config.toml
model = "image classifier"
dataset = "retinal OCT scans (Kermany 2017)"
train_examples = 49215
image_size = 32
crop_scale_min = 1
horizontal_flip = true
cutout = 0.4
targets = ["finding"]
num_classes = 4
arch = "resnet"
norm = "batchnorm"
activation = "relu"
padding_mode = "reflect"
depths = [2, 4, 4]
kernel_size = 3
stem = "single"
avg_pool_shortcut = true
widths = [64, 128, 256]
loss = "cross_entropy"
init = "kaiming_normal"
residual_init = "zero_last"
optimizer = "soap"
beta2 = 0.99
lr = 0.0047
beta1 = 0.95
shampoo_beta = 0.99
eps = 1e-08
precondition_frequency = 32
max_precond_dim = 1024
merge_dims = false
one_sided = false
adamw_lr_other_params = 0.0029
steps = 24900
batch_size = 64
epochs = 32.4
lr_schedule = "wsd"
decay_fraction = 0.2
final_lr_fraction = 0
warmup_steps = 1240
weight_decay = 0.0
adamw_weight_decay_other_params = 0
Rows from block 5 of a small image classifier, named by matrix and row number. Rows with one number belong to one channel. Each number is 500 + 40 x the weight over its row's rms, rounded and kept within 0 to 999. All counts start at 0. Numbers have three digits each.
After each channel's rows are labels from the 100 images, of 14976, where the channel reaches its highest value: "responds to" is what is common among them; "place" is the part of the image that holds the peak. Only what is clearly more common there than usual is listed. The data: retinal OCT scans (Kermany 2017).
# convs0: first 3x3 conv (model.blocks.5.convs.0.weight, 128x128x3x3, each kernel summed), inputs 0-127
# convs1: second 3x3 conv (model.blocks.5.convs.1.weight, 128x128x3x3, transposed, each kernel summed), outputs 0-127

convs0.17:459520481471526519509486535589491508565514480497499476468453486464516520576552515470532555450577522476424488412495451501438570434456492491546485550538511550521464528475519498454516488508486521550501455515468598539491472577517501549433505468526468461475490471489512493537443473533473445443509439444466529444438458574456525456479464518513421446466492457486557481479503499438549541428498
convs1.17:570494535440501526465517472553537500438516537464499519550510478462442518475462456485490527513461578534445473604437533471492510515487450521417457494554459497477505562564480498487509531494469511494610491501554490474464471477533425485518506508490481552421447522529511537564467504444534448472512530525508455551439602485471457427496503478474474542429448491527503467520520565526509586476490
responds to: finding: choroidal neovascularization
place: top right

convs0.92:453434527528512511457484528530553438494521407471573464476566517490546516471542490536482510455545501488545502458526523512518524499540488516405471491507496525501554508489509475477493441544579513493552520461553510476454637500501476488550498485512479531542544550449503551548472460485572538602485565562529438476464499463478443504564453459521488584533488504479519546464563463455546503496515
convs1.92:525495484491490531547496395556520514521419482543520500465498494432519535483492555518444390475495478529490439469474531403507500486512432440495486444498523463454483559461457412509506541485449514424466508462452480450448449497476463542513523484490501492402437471549473485556513514500517473485481544453515431457526503452504520495541508601523530451469455486504475482496509443496509420530569
responds to: finding: choroidal neovascularization
place: middle right

convs0.19:527495518520516424499457492441500541490512542549460495529515548503460480547529475468579474471483492535495454440456417438497466518441483563472497425532443519555494449447494553502490503517451489473521459537480496496542498518556423565437494448464568467472525468563467499498469470489409478522519526450489431564460484470574512505518510487473477489381548438486416441490489563474516479507478
convs1.19:545453487519476462430552485555421454553562493510522504508538443500522529486467526517512573466502484524505554557457537504477486510477488433516571507527505506639504497483431532479473503495485502488492463444421519436499450416451519475538500515500494493471507439493489513425454492538507399464511468486556487555545487579478511508519586534539501459465473512471423562502456468519500569488539
responds to: finding: diabetic macular edema
place: middle right

convs0.85:452474510525484489529568536456552465549473610451480464486500500536502521553463499534499574513453544518482491483476519568518488501521522515493587409438462435520470476416513623496462521536544496537498409518455489516476499463514480493460559518498480461506440506441473494496512505507464445491569536587556505454469515445428467484498522547484492505502520462505477524589489422453515460489511
convs1.85:523522531500507497558428490515426525474481513475578530495488496410510500472523509515531526479477538534508470454507522455484447570488559481457581472497581556557489544482521394482472507522450536526527461437470467413460439576458460457498445535466483501535474452614493521526440515524534515516537519470571429522485510479464537486488499547447446473539442532499515488548460514521485541462547
responds to: finding: choroidal neovascularization
place: middle right

convs0.97:460546506510544431449496516471446471469529419477487548490529520525480495458572460569506486503510477505484568419467525517616448545541535501503543490504427499438516478479471487476498482487486471450483524488457477456539490524525463504438473472380533505541460465496428522482502489500484475549454543507564517467496523463396472558505393515492457518504499510576499541543437487448497545548465
convs1.97:549507527443446476509525514529496526510443522497532477488461458524576507537516511541555510504524523541588535537526540523470544457549519475517522480495451520552484525555514444453485483578519528562468520419424490453477586519636508540475521413507517609497493505478487517475514466551502517474481529493511525454491478497528552530497453564503470532519481560597518563489544465567509458531537
responds to: finding: choroidal neovascularization
place: centre; top centre

convs0.87:516450576518482560416465478485507508449525494419461491567435540507466502461519549537479451553437493503558431553455548496509496533535537541467461526491487511463451422484502576469504492563469474453425580557572481478498513514554578507489489465543528506522526489527536478533526437509442460494515534441557520421508535481482508518514538506498504508477516444492469534584470512555457544420495
convs1.87:459387514520491467570453563561416542526489465511511521544448505471422488496516488507522544502508489462520523465521502476536479488476428550473458478466479454524502502524565496530493470422500524602499459539536533511493508568500496513474482498537445450564525433507500453517548461497475509517438494519567493571539449469426489456508485399413482504457525500524540504501548517449459474567571
responds to: finding: choroidal neovascularization
place: middle left

convs0.83:505560449535445485574445565546450469425555470442503460516438485467511522501508463413441529496433554537544490455487453497526495538468519579479520537454477489437443474455574514536460508489596470496434445517489488500484459546438511489448509493522541514481460522469508521447470450490480482460436477459519474476525433450437448453494505491538460471463524523500495478554565449569474543524496
convs1.83:536489505480455479529525510383472558485513512536473509506489518501466538483458438494486501533509438464489546450428537593435484442528495444451469495504392528544531537450479563494455470521541467598455518436551486426508479531517514467513540532468537537448398521517478570608504477549478510506485485518485478462569437489493554507517517512533529531532487522481545543539531493542488496525525
responds to: finding: choroidal neovascularization
place: centre

convs0.120:469512383470438455480513517533457485476543530487521454526527514500511519503533461560508505525442455543506543419552505489470449493431505546489497494511448471559479424453443486527488476505561437433512453558432509563517522556435554467522489478464486450554449549494467496442539516504512435563521532524544507412505539506477470524445435521524481564510508513561525506502496558434520550477434
convs1.120:556490466491494412529502489565418536554470531504509505452497465525533434490525446545550446537440493545495430478474549508490499521468527509474484502562479550496540509474535408470485475530496521537463523506465494447461528493459506513595488493499423449473524509450420498481525421511495526513466494536515432429532569471530503510506494488607485469539457492598446501439468570505546520446467
responds to: finding: choroidal neovascularization
place: top centre

convs0.55:546510455499545483552403458515521575559514539460491496497549528482494522440465464482530518508407485482524454496437576451538501504524507493478538502421465586507497535547555486548566508480437425518493532414529537494499451504480498488443520502526502516537454493546450500540518458503502439471486487514489521480526434507459579607495480451469495431480479423536522538452536520527509464512415
convs1.55:462489472465459512487454514491429534517543516556517489503516540464474476538393493482461413433472489546512415462452487573445481562541485505490536474479530484493508415521544490563477575551460477471413437552461558553468539556458478585488505446519517426530498496509434492547477530493420437523499541523478510488497521506478564486474512451527465448520520514517451488535529486449542543482480
responds to: finding: normal
place: middle left

convs0.29:461493531446627507507493485432504485477570519502537484507491553522510571537456549495510553494583457532435517469496507488472498550438458535536511473567533437528532468529579517460513529508490459492545497533436452492475518416398492478523498451455571484506502458450519447467463505525467619506500487451568478507448508485486536464469488512555446480529564530548497502503497501524508544520437
convs1.29:481468516503434570498472496566463512474500490488509491535457419501465452431479467472498477545534535539487544463527504379528452570473545457493492502476499443426497447469457561448455478481552513528461512486493538493529483496481429517446475509468411512471480567486445499462585492420519527473504463503525431532417545520546482487510471527525473509475584500495480486556488526587486411495528
responds to: finding: choroidal neovascularization
place: middle right

convs0.116:476486526513480527500542535512457530500476524419521502480571475466474560438521609480496456468422507445522481556536568506446550583454494555495508554510425487515496539522523518470530531550434536519463516608436485458477554511518531521564441528465493506479500531550447490504518492436517523499480466443586585470482427497483500477475467519480486538487502501495551523589442459531472485519471
convs1.116:490553416558411474530500444446497494495497496554432516529454494455490494553466449445490510497487571497507496455528498466523498568414422547477480510495544495539483533542431498511537487540511406564477546421514591481511494519383530529563517503490518520503452550491547457422487462449528516536537513491544508521488502498552499469531504498427468506516500526452512527490495584511423525472501
responds to: finding: diabetic macular edema
place: middle left

convs0.77:492470584471489509535418457494505503504515428505474486500524562440410488547538491441543536498558511501473527488535527451457509481531563525492530496481469466490478445558474470477444427469502557519476549520463471465454499450476532440479539414572482434515568478489450491454488515511497520539447501473461499544467516492477558544528507403501549483500519456427470550433495448559451471404484
convs1.77:569498438548520522463505503530495536484489487490510455453547540462469458407550468478582568528480451548469524570550511505566490431557477532504403476543526479480494495539520454527522472498467538433503475550447504493524462505518510473509518519439517521423537508506488481486549526454507461521542478546444430594406477477479552464470479513469546492446449503490512410506507522509513499450401
responds to: finding: diabetic macular edema
place: top centre

convs0.18:516496488533490468488488477471474474487489507564516477426551546501435433469459518465539514523490510475454544424532440487502458425500505484529569524500546526557525484518491517490532489488527545443516571542515533521499470531508582479470506507560494518451512588541551466562468499540537407459512503487520541481519479452437540481490503420512520504548423506469588584542470451562492448430591
convs1.18:474520476462481521530515447420542548569540501551538504482493511496489502529487531580544430497497505517547505561471467515449496505475545518523508537515452602537495532468517435516524512471417558401491493478414472410473519495483460539391477503543444464512543455481557553558495497485464553502459553471428516446458575484516531499527507488497513441543519546487491488472504549592496490497502
responds to: finding: normal
place: top centre

convs0.20:460458514495453442546518460525587545529518549494524476515467514445498531527501480512511517505478496546530471446524484528488473558506518467541448547597459528508619449462443469462524517416554539420458448543445506503587458530467505449523408476489571486542466541494466523479451522444498513471448477515551487486467530448474526522522448502456429414502494529500519480470495525487485438459545
convs1.20:467517508486403507538501417469564428530543469459500522493517494507505535509451509546431537492515477488498488562490498494467510390515520485463569511520534584452481438499441450492524426557451478464531474501499511506445513410444468524561484465478526554424493461465480482527470497483585473511528574449497494479523524566500491518487489544426444478577480528565482434509520577500483472485514
responds to: finding: normal
place: centre

convs0.73:526488497434518487530446515485504470435461488499474594519437497539424492506582428501469480504522518503522495453553555481475507490524462435495433500454496499578468533466543500587482505498445527526465528477436499383459493437487561498524484530520480547474503526498521482510515541515430542525466483473453551514561514585563530452457421466473468563478508489474519469482577422507525537449513
convs1.73:491460527485481543494555554476437512481513434431541458454530458494503530516407488465493533478511550542550538618509501572472588505537525497507441460495498503522578485475492613536498593484470465510451470460505488532436482445473457512402478486385485537523473535509518529491473519522440488506552532433531567441548468493488448505499502467470488488468475477479481506497469494475476486507466
responds to: finding: drusen
place: top centre

convs0.67:440554539513483449457421519509459452554549516479502473537529442514527415499534485456528521515472486531514473519559515430494509414558491512555508533488481530477482472497503534451487539452486484489474539504432528525525508537505510510426539519482504630513554550460555525447586462556468407496511507579593541524500451447479497533490490486486517501448485554454481592474516473543497494477535
convs1.67:493540498568470528484527518458447478497489468498439533445481505426543514527530537391455537542522529508466497487458497511517526515471529485488502491496441544519509452503494433547551449453561509571459448439544464494554482475539523502454571460569532475510473469507484623510482481485505495505537451438545538506519486484482608430494485475482485397463473494475556475526594528475549498536540
responds to: finding: drusen; finding: diabetic macular edema
place: top centre

convs0.54:489519475513454506536467476500449456471493540559547494483506530553462528540546466498510560495479495532475453557568516464558507512575475529443485493554509489511532508456623501532488530574586511428506487495466427443493550534521517460506462466412478546408495469537420465483557468518528460596571485490512490475528572494475471502544419568531490523485507550470460491483510495492486533457514
convs1.54:507491527508527458529500565502493580555462491498528451493513558487509608493550558533457475450420528499486519517456507515492492502409465506521515509470527490515521544451426500490482501557516460573421523519451463483561513526448468508476519541456517557494536513455461479523555476475530506564480507446485523455489435456482468486477462433526480469532506490474396612546510398539542513559522
responds to: finding: choroidal neovascularization
place: centre

convs0.21:593526467444476520499457463464443514440511449577459483495461468488469574560465495502461531532441486477525463511447448449537447460482464498437493493506466548432444463486483494492536435541517462600507561428486539535502465549529447562520585452575423525468589489495459539471455494459464450499411522475467540495474509482476511508524542532497480489506502524508488528445511522451495470524518
convs1.21:446520523441463518548522444501555523514496493544494392520510466571485526512519536450489488411527515481540491521503529478518503533509521445496494533440560507433488486496473482485549482523436483470513527506507467509497527520499605449547473502538488479504604524560505491494416469455461467422468575485572523469510512420506483451531501534548566499488507488445435505527492487628432471523464
responds to: finding: normal
place: top centre

convs0.22:473496474478487464434524525469538475488562485476517561544541492528513465483550480487563498517496502497405500448545542439478499444512500489575425449489489500518474515497474577511476452440484485533476470525426498476447454499525455444506460426581454515486518598535517534550503501524500578505479520433466511510488432444445502515522421474538528507419461454459455480438528494481411541452541
convs1.22:460540555514467557470542479528460536523546471484514476538498457440508552490535509496495563484504570554561504508558440544516536529509482504479472460474509520566460417511538411485549484607521486544475525479546511445503538508535435452490529481526511505505427517516484556499582472465472549481491462438571477469475523524441539504514461457502510430476504510480570583514383457459533469528520
responds to: finding: diabetic macular edema
place: top centre

convs0.119:506492417477470494483538437577450557529534401468466415486568521519473500435497506497517521437461468464492439518536501514497523513398457475526485510473495410438531475503459535490570475481444474561480450494514481511526459509546442457466486474487432512476453422534503497526486499500501463464461493521477452523445424468403485512461490520497526498483487433422471477557445556446531478514514
convs1.119:531459547462533505531458488545540491501460443456568474514506484487469434502461584473475539545447509492521506491542541498488559512427506548448556591516536468452483538481558525404522497534469455502459526470523536577518561493498436495533538540531440540497530538479416492502507504454607531446463405531517493570474511474566469476479509508498449529510514475512543420539477511526480451531538
responds to: finding: choroidal neovascularization
place: middle right

convs0.11:527481489498535454510529486499478441542494455503494529500470495523458514524501489486472508558492489492530460476439501469506349515486451514508493535500519529472501529576509541482400537474436520492468505521465505508451518486542494653485590555501429483560442483539490521525535541545498483542489497531541504560498564534440545510501637535495513550493512486488470516520534448561451463524528
convs1.11:544532460526551491461577493524502490449432527507539459486528474427459523538517510488466499448599541479468505494458511581511477524502515512524553509534519544475538462521534526613490494488527511515592462538500433438533445523512503478436456435535527499516586415571473513519468418513445488577485540427438461499523459461479574510473493455511462543495495524533537537497482474516541480518526
responds to: finding: drusen
place: centre

convs0.127:489472544528484438526482474418574499497460558457513461514578581505470514477464479474511461537503422523515512488485536462486511487514492474456501531497499504560581550428545512428465544563531487457532434580510438544562540392434522516465481482539457486496502525519503523540509465458529487484498514441465541475480455457497427465504440484535465432466521547460548464500539434487575457525478
convs1.127:525439527562563542484509532447533525490493470489629495507485434475472452510494475496566437528452464547535464492531508407504544524525492516467519531506493516542568548567453489472495552551483473528459419516515461466474537479587501555401435511464472427496480493496532477567505542495504538509488455514502473567435539559482521463504498511474519568482590488523435470471472505523467481490540
responds to: finding: choroidal neovascularization
place: middle right

convs0.51:475416483491500511526488561468471418439432486487453527486455426568529466546413477496473495452422425485572504426484535465549513473511509538511506510479487559476537502430540528472503502578519532498526530546559500570504506521507498468440456421448478525475480518469469506481539503432509435483432480441453525478497480518500485526426505515435491549577483428504449470539475529467471460478535
convs1.51:486445502429518541503493510436466429476539464508473480552470551584461488534508497481550452516487401526483429542489485518545454537539498494521551512472504496488494438430490535544505601479559468596439503488482520513490468556492468479457530529478469431447462521516493478482488495550518535515522483544436543443375473527515482552518568471499542502488517538435475508541531561429524474543513
responds to: finding: choroidal neovascularization
place: bottom centre

convs0.36:481498427554478463565520476487520537476474502542507574483475480438477470485485528445561502501490524481547512444494592567484442480500457439505505519555548463557514533516510503514553477507541495505544541510439483460560472502453530425542477437556478471551513450379502489453497444486548529472534501561441517531454487376510486472526476514414438471490498519564506512510534548519501439517518
convs1.36:577505508439446514486501482513479511542507429518445522512527464492446521513510527490496500481505446467471521494477475462454514340536503521450517542466549441469482544479454545440534548590535476513501486518480474452456485450535507559528514560435553511428532546450489470519515457515468510470469543540437461490418547466581551485523472501525479464461471493464517471603490501565504559521526
responds to: finding: normal
place: centre; top centre

convs0.33:428510553527489467494449492499496413476495466441594503551500455562503461452458487529506477512529444555522523588496447491450473498529484532505478498425573541478481532523478541463479485511464532443503533558506496469526496526514444442534432537568519544558441482516511552488471489529503511565430525539544415447472495471509427506481570556488528426536441507552475541489501460500481501418538
convs1.33:474502472520495517493503568514555449514545518480577513496496471490549454457451408496472437497470418522515499432566511521574526532487473534446522504416526522523577523426513492531486487594531455450515443503478476479474491426531473458474553434492561513431501483474483493502452467476495483406531469595526429481532555448545542486448456494514484518464464497503548483497521508559467539473462
responds to: finding: choroidal neovascularization
place: centre

convs0.65:542494510505431484517506484529471449505569495533426442485450510506528477467505430452472422516529512515494494469418427476523455485471505501468500514503487407503479491552410420485545481556534419592487536486496423499485480539571432474497510439520476498454571492535515519539491486497488544539514503446372505491539468478532516461426459469501461536518499538538459514549474457468515523533465
convs1.65:528545523558442496512538508560556476486445516500419513523479549481477533507454518459402469488522541442521516519438506561462530431508485491469461458542528554461459535535454459460503440567597481495471497573484482541590535465542479491525471478561479488530446525474533550466502448475495508517518537507529487483580527464470449429503484539516441544523513470465532504512531404505557429514440
responds to: finding: choroidal neovascularization
place: middle right

convs0.13:532502540546537443471482459493488494495511496509556578548477445530519493541549452459538580461566416517505481494469504494463520489484475533494458543411515458472423567436580405503471513484521479443510461521563508481482528430493458490516425506511506505509467539534516533430439487500455482483510556530493595503435540475553465485531565462536496431412487507483443505466510541506468479511458
convs1.13:475522523522525539471486480522519475527464496523513508527468487469500480488447383512426541491484501525543535569424439505513554458447526358546443473524535522484488520549518534504490493534422463441449556474506437437490505466479454485516548489500531534524492464471554518452500500482493454474538441500501476410573494494507497463527472462537445547411487544550560539479465570494551537473460
responds to: finding: diabetic macular edema
place: bottom right; middle right

convs0.58:457433520461498566436445504563556543460507386458456478470541471491493478444540488493454498485484486468523473474518558430513507467543506538503491522423517486459527504534435512470465487509528526486507560459507400493596507442563541505530435529461545479592550451504483468408527445492501459588478461451492463478512528479487479464492512519569497590501468503462522451502506522479502482485479
convs1.58:514453514510540564551542458480532561429565574508497540541468446486558526496545473476501498504508525481523442470431480423512490486434533502533535511444457567554544537515481465446506535521468527497441465578501507482468513549497446474504538484444488464499555588420504526461521551582528483521505429551504572554503448424516538525523452574490467527501459538439557505503490527518536503485542
responds to: finding: choroidal neovascularization
place: middle right

convs0.34:503592472477514518451511460520508485464430473501445471452540490487506489478492536476466439472405514480528462571561546489415501485479484500531520566528491492576503564498434510519455504511495562563489513429473487532531479524486500476471524513452507466500467454525497507408540470477555569518388514529558432531457462453538503486455465460435490503486567451498509504611482466450460541485497
convs1.34:529489556517392514502474538478451526486511466528483462438487477497512451527462526496541505477479503530522508564494503573491486475563532489582414488504506508555539469557485476572474563528495554466517534507446502493504527478469464497455513511476580519522512552402517510509593436507474510484546521531380487529506513437481509479475514597489452441460561551500574502554463531505472549439511
responds to: finding: diabetic macular edema
place: centre

convs0.93:469499451509493527460511502525463566554473504458509516502528438455466486555487564519590496453530534471487475472475521487359492489528497469583530471503492440529447450445510553579547501537601507499425553476443549479549438530491480516516509529508596460532571499449564554490555479506512487489474502498500476462440524459496525535463548483514491532528515532493501428489484400503501479508510
convs1.93:526451583474532486496502519491414505528535519494547466454499460531457515520525487495532515547512468494522506483444423503531543474477564425505451462529524458532460541569481469533458490504523526517513529530588436422470559428497505462493583479484470518496518574500466518454575487521532546565449562563495520555468504484464516523523507483483488484483430444472509451558551548556562479557596
responds to: finding: diabetic macular edema
place: bottom left

convs0.71:485473476433467512457495431534467522484500479485475506482570513445506529492519575501459440504437520548469429450459450563525486477525533463533480494536531427522485423514466462452499575449540557448478502457487489500464436481531471525500506581436489521539541485497421486466477442512478414550476464511478499547522503381483534506500486490496530490477517486553531494472484489604490414489411
convs1.71:532474549491419501503524447545582458555568492424448569481480517483496466485540519446510565535546512448532536517477538483553494522390510502485504521512518507545445559503446545476558548452464500532551495530504530575363547560490458465425520489514499478498505497481479445536436468447494465487536481523532511516490439443493477435519515563534486468468462518492482439509477495545467464529477
responds to: finding: normal
place: top centre

convs0.86:503546493448471395402553445489534478518434511469502498475489578438485600500498572492502490525471539529438516514466459436519489504511492536474488482489516518500479431483590515537478477455498507472433517510529562528428513536499528557506548481472517478569543515477410593482530583509517426498528498528480529510445501501463477511463527507514467488500463545614484467477456521515555479467518
convs1.86:512500547503489462450537486546590460460482541517537503544549511454523446502515569545494530436515435540492439587487492589486520475581576483485426442549544531483487439555518479482524502484455496404475459519461529571515528536470477475534473528478528430442486470572499544556508439531520483480521512520492516513540589531553399495479509522475477476526532443542525512527545496502483522471482
responds to: finding: choroidal neovascularization
place: top centre

convs0.42:494486539450515506494512520460452434559533510484494513468570515490511446513517521464565498462480551514504503382473449509481558530478478531416481479543439482461528496480548523478458544549458463479434441444485511520542534490491496474525463529470434496402533547448523476526527464546582515525513521489447525454426489463453444502440443437506468475540591505509538534543449449472520445487432
convs1.42:500537479442451476542519499463490529530493487414552485485544555475585503546494509531526484471474475475558533502510524506376433564488495523417486513516490516466477545474519501508556532484459517490495514556514540505512458586432511536517468585520508456536468410518520530511489503517547519518548457504510417468473540502559474488489466492491425497582562515563604470499459563536501566470513
responds to: finding: normal
place: centre

convs0.70:487543484497457467424475479490494468494575503588490482426445468472500512481516468433401492542437508492473492467544506548531488461499525546558505508483453572475618420474477453522430442516560512472478432500577480448466490475521529458478484489482466449486485558458498507423532514481571449499449424523518437487473522464527455482506526490502523493531492478550507475418499464499440552524492
convs1.70:531504539443568471459446509579458492561512512451505480506575481493524474565463463538507493460461463501498460456457480494506587489518498512508533442582449449570459509424474508461523468473464431477467516469524465466542461527504440487533469486473503465504571459532585541411491533527488518518506466496537527423487525530536491533554420596519521509508495514520517425522482456589438514524516
responds to: finding: choroidal neovascularization
place: centre; top centre

convs0.14:513515444570419563499445544502501470532431464479518558451551433454550460625545511512525478475457544469485482546465525521435478500460462525436468516455463516506493555509515443535487552477514501507488520533588589439523547445520519452433471426473515520495523459505561490462529532478496501443534516489527531508482481464534454493505501479489489481578531513456532453555486500420443442540498
convs1.14:467530498457439487502484479483476501488406481428508506367508476479453439501490516436482508520484542534493522429426488576504569538538560449553480472527571533482547450501559469485512518548526485502425491478436502526478459597512487531510450575545452476514496520435502567474538450428488426501552499545496470491535495534458429454522507511497500478510547482523486542478470545514444493527504
responds to: finding: diabetic macular edema
place: middle left; top left

convs0.75:480608534521516515478543503466440432443513554471532429515415465503448466547468488575555504564453539474470491524454500488477477432472536502541475533534474494530526570415508475507539480552557525445481425477478470538487482536467538474471519509501485507561543475504579488477603436463472533456467570523552500486498478448493498457529483520472541496534430551491446527503480567501491504564466
convs1.75:466473516460442451481520546497464521529568439564491553519474533591539497519516478560490533475524490520509480506472505491511505556512479504516521547463448564622531491457500532519471545438550476576520483501498602532452465459557522486492516499508557438513422465465562475505479480554521509528590502517536490437503506489534529477582574489531475473477545563384491494492494541501518563490497
responds to: finding: drusen
place: middle right

convs0.59:494492491491451505436447477440517527500432515493488529527494443526475525498457475551515523494434466500504452515491613541512500462528390531490435482573496529516539474442467429515469452519477509530459451483532548431475520442461517530517485503486491577439528522458463456519479511456533472573582542517507439489573518529499536570469562486480498555437527440506495523535445510498477557416458
convs1.59:497523562495575423547544505569480506559544489441539474513561514528473458458445498465478530514475436461494524484525484460469523573476547506501486510488458495490503507482475426536502472564553562535510504426464436386523499484525567381522448422507565480528568478501458524431516472529484477475458508445538512451528490434488479497483517537456544462460508508452491493507465503514522449423506
responds to: finding: diabetic macular edema
place: middle right; centre

convs0.81:478433521542448541567485490524501563469493480480464476595575460510448471489521453567459404501523541521516457561558439527554598463478573492463519525480450479558506501469454472473499501539512487532459517531459488580562491478427510464505475542555430470504549535533558496535474608502500533505493492433524469484544472544449485545521522458495494544481515498473465536541502539449491455486478
convs1.81:546532480562500519524458507454481560533535491495446529507536491522470582493443517505498566513475544457445513498489461527472483546458499488503523462516504509524527576545502527459463426474485398492436531418498440464575437497438585488509554533495475524524487514503449549456437456495514575530505499492493472526453493462443500538478504553542486581527495516461513482496515497351555479438497
responds to: finding: diabetic macular edema
place: top centre; centre

convs0.8:436622514507403480445524527564499518501531433552501459469459508473500494500482454512477451493490505520512523407470447546533478480573545488529502498485507532551499513473515504504513490523485466520537479448489593480479442564536485567507417531533499508524440482581494466429549515407465475463478503478502518476489530502529529568505458444467488528466508465474573520494551487516375465467503
convs1.8:457505452527493512486506481435495528534545468484521427511488515486456588483500404515527525421441473579468426471500483504419518527562543496465512460478487500586485498518554421504452474553481487536491478490535489470528524538421443523565537503482569509524574445446475463500535552536494505581509535536499414517497527566485530548490469442571561472499481507523443514442498486452506485482482
responds to: finding: diabetic macular edema
place: top centre; centre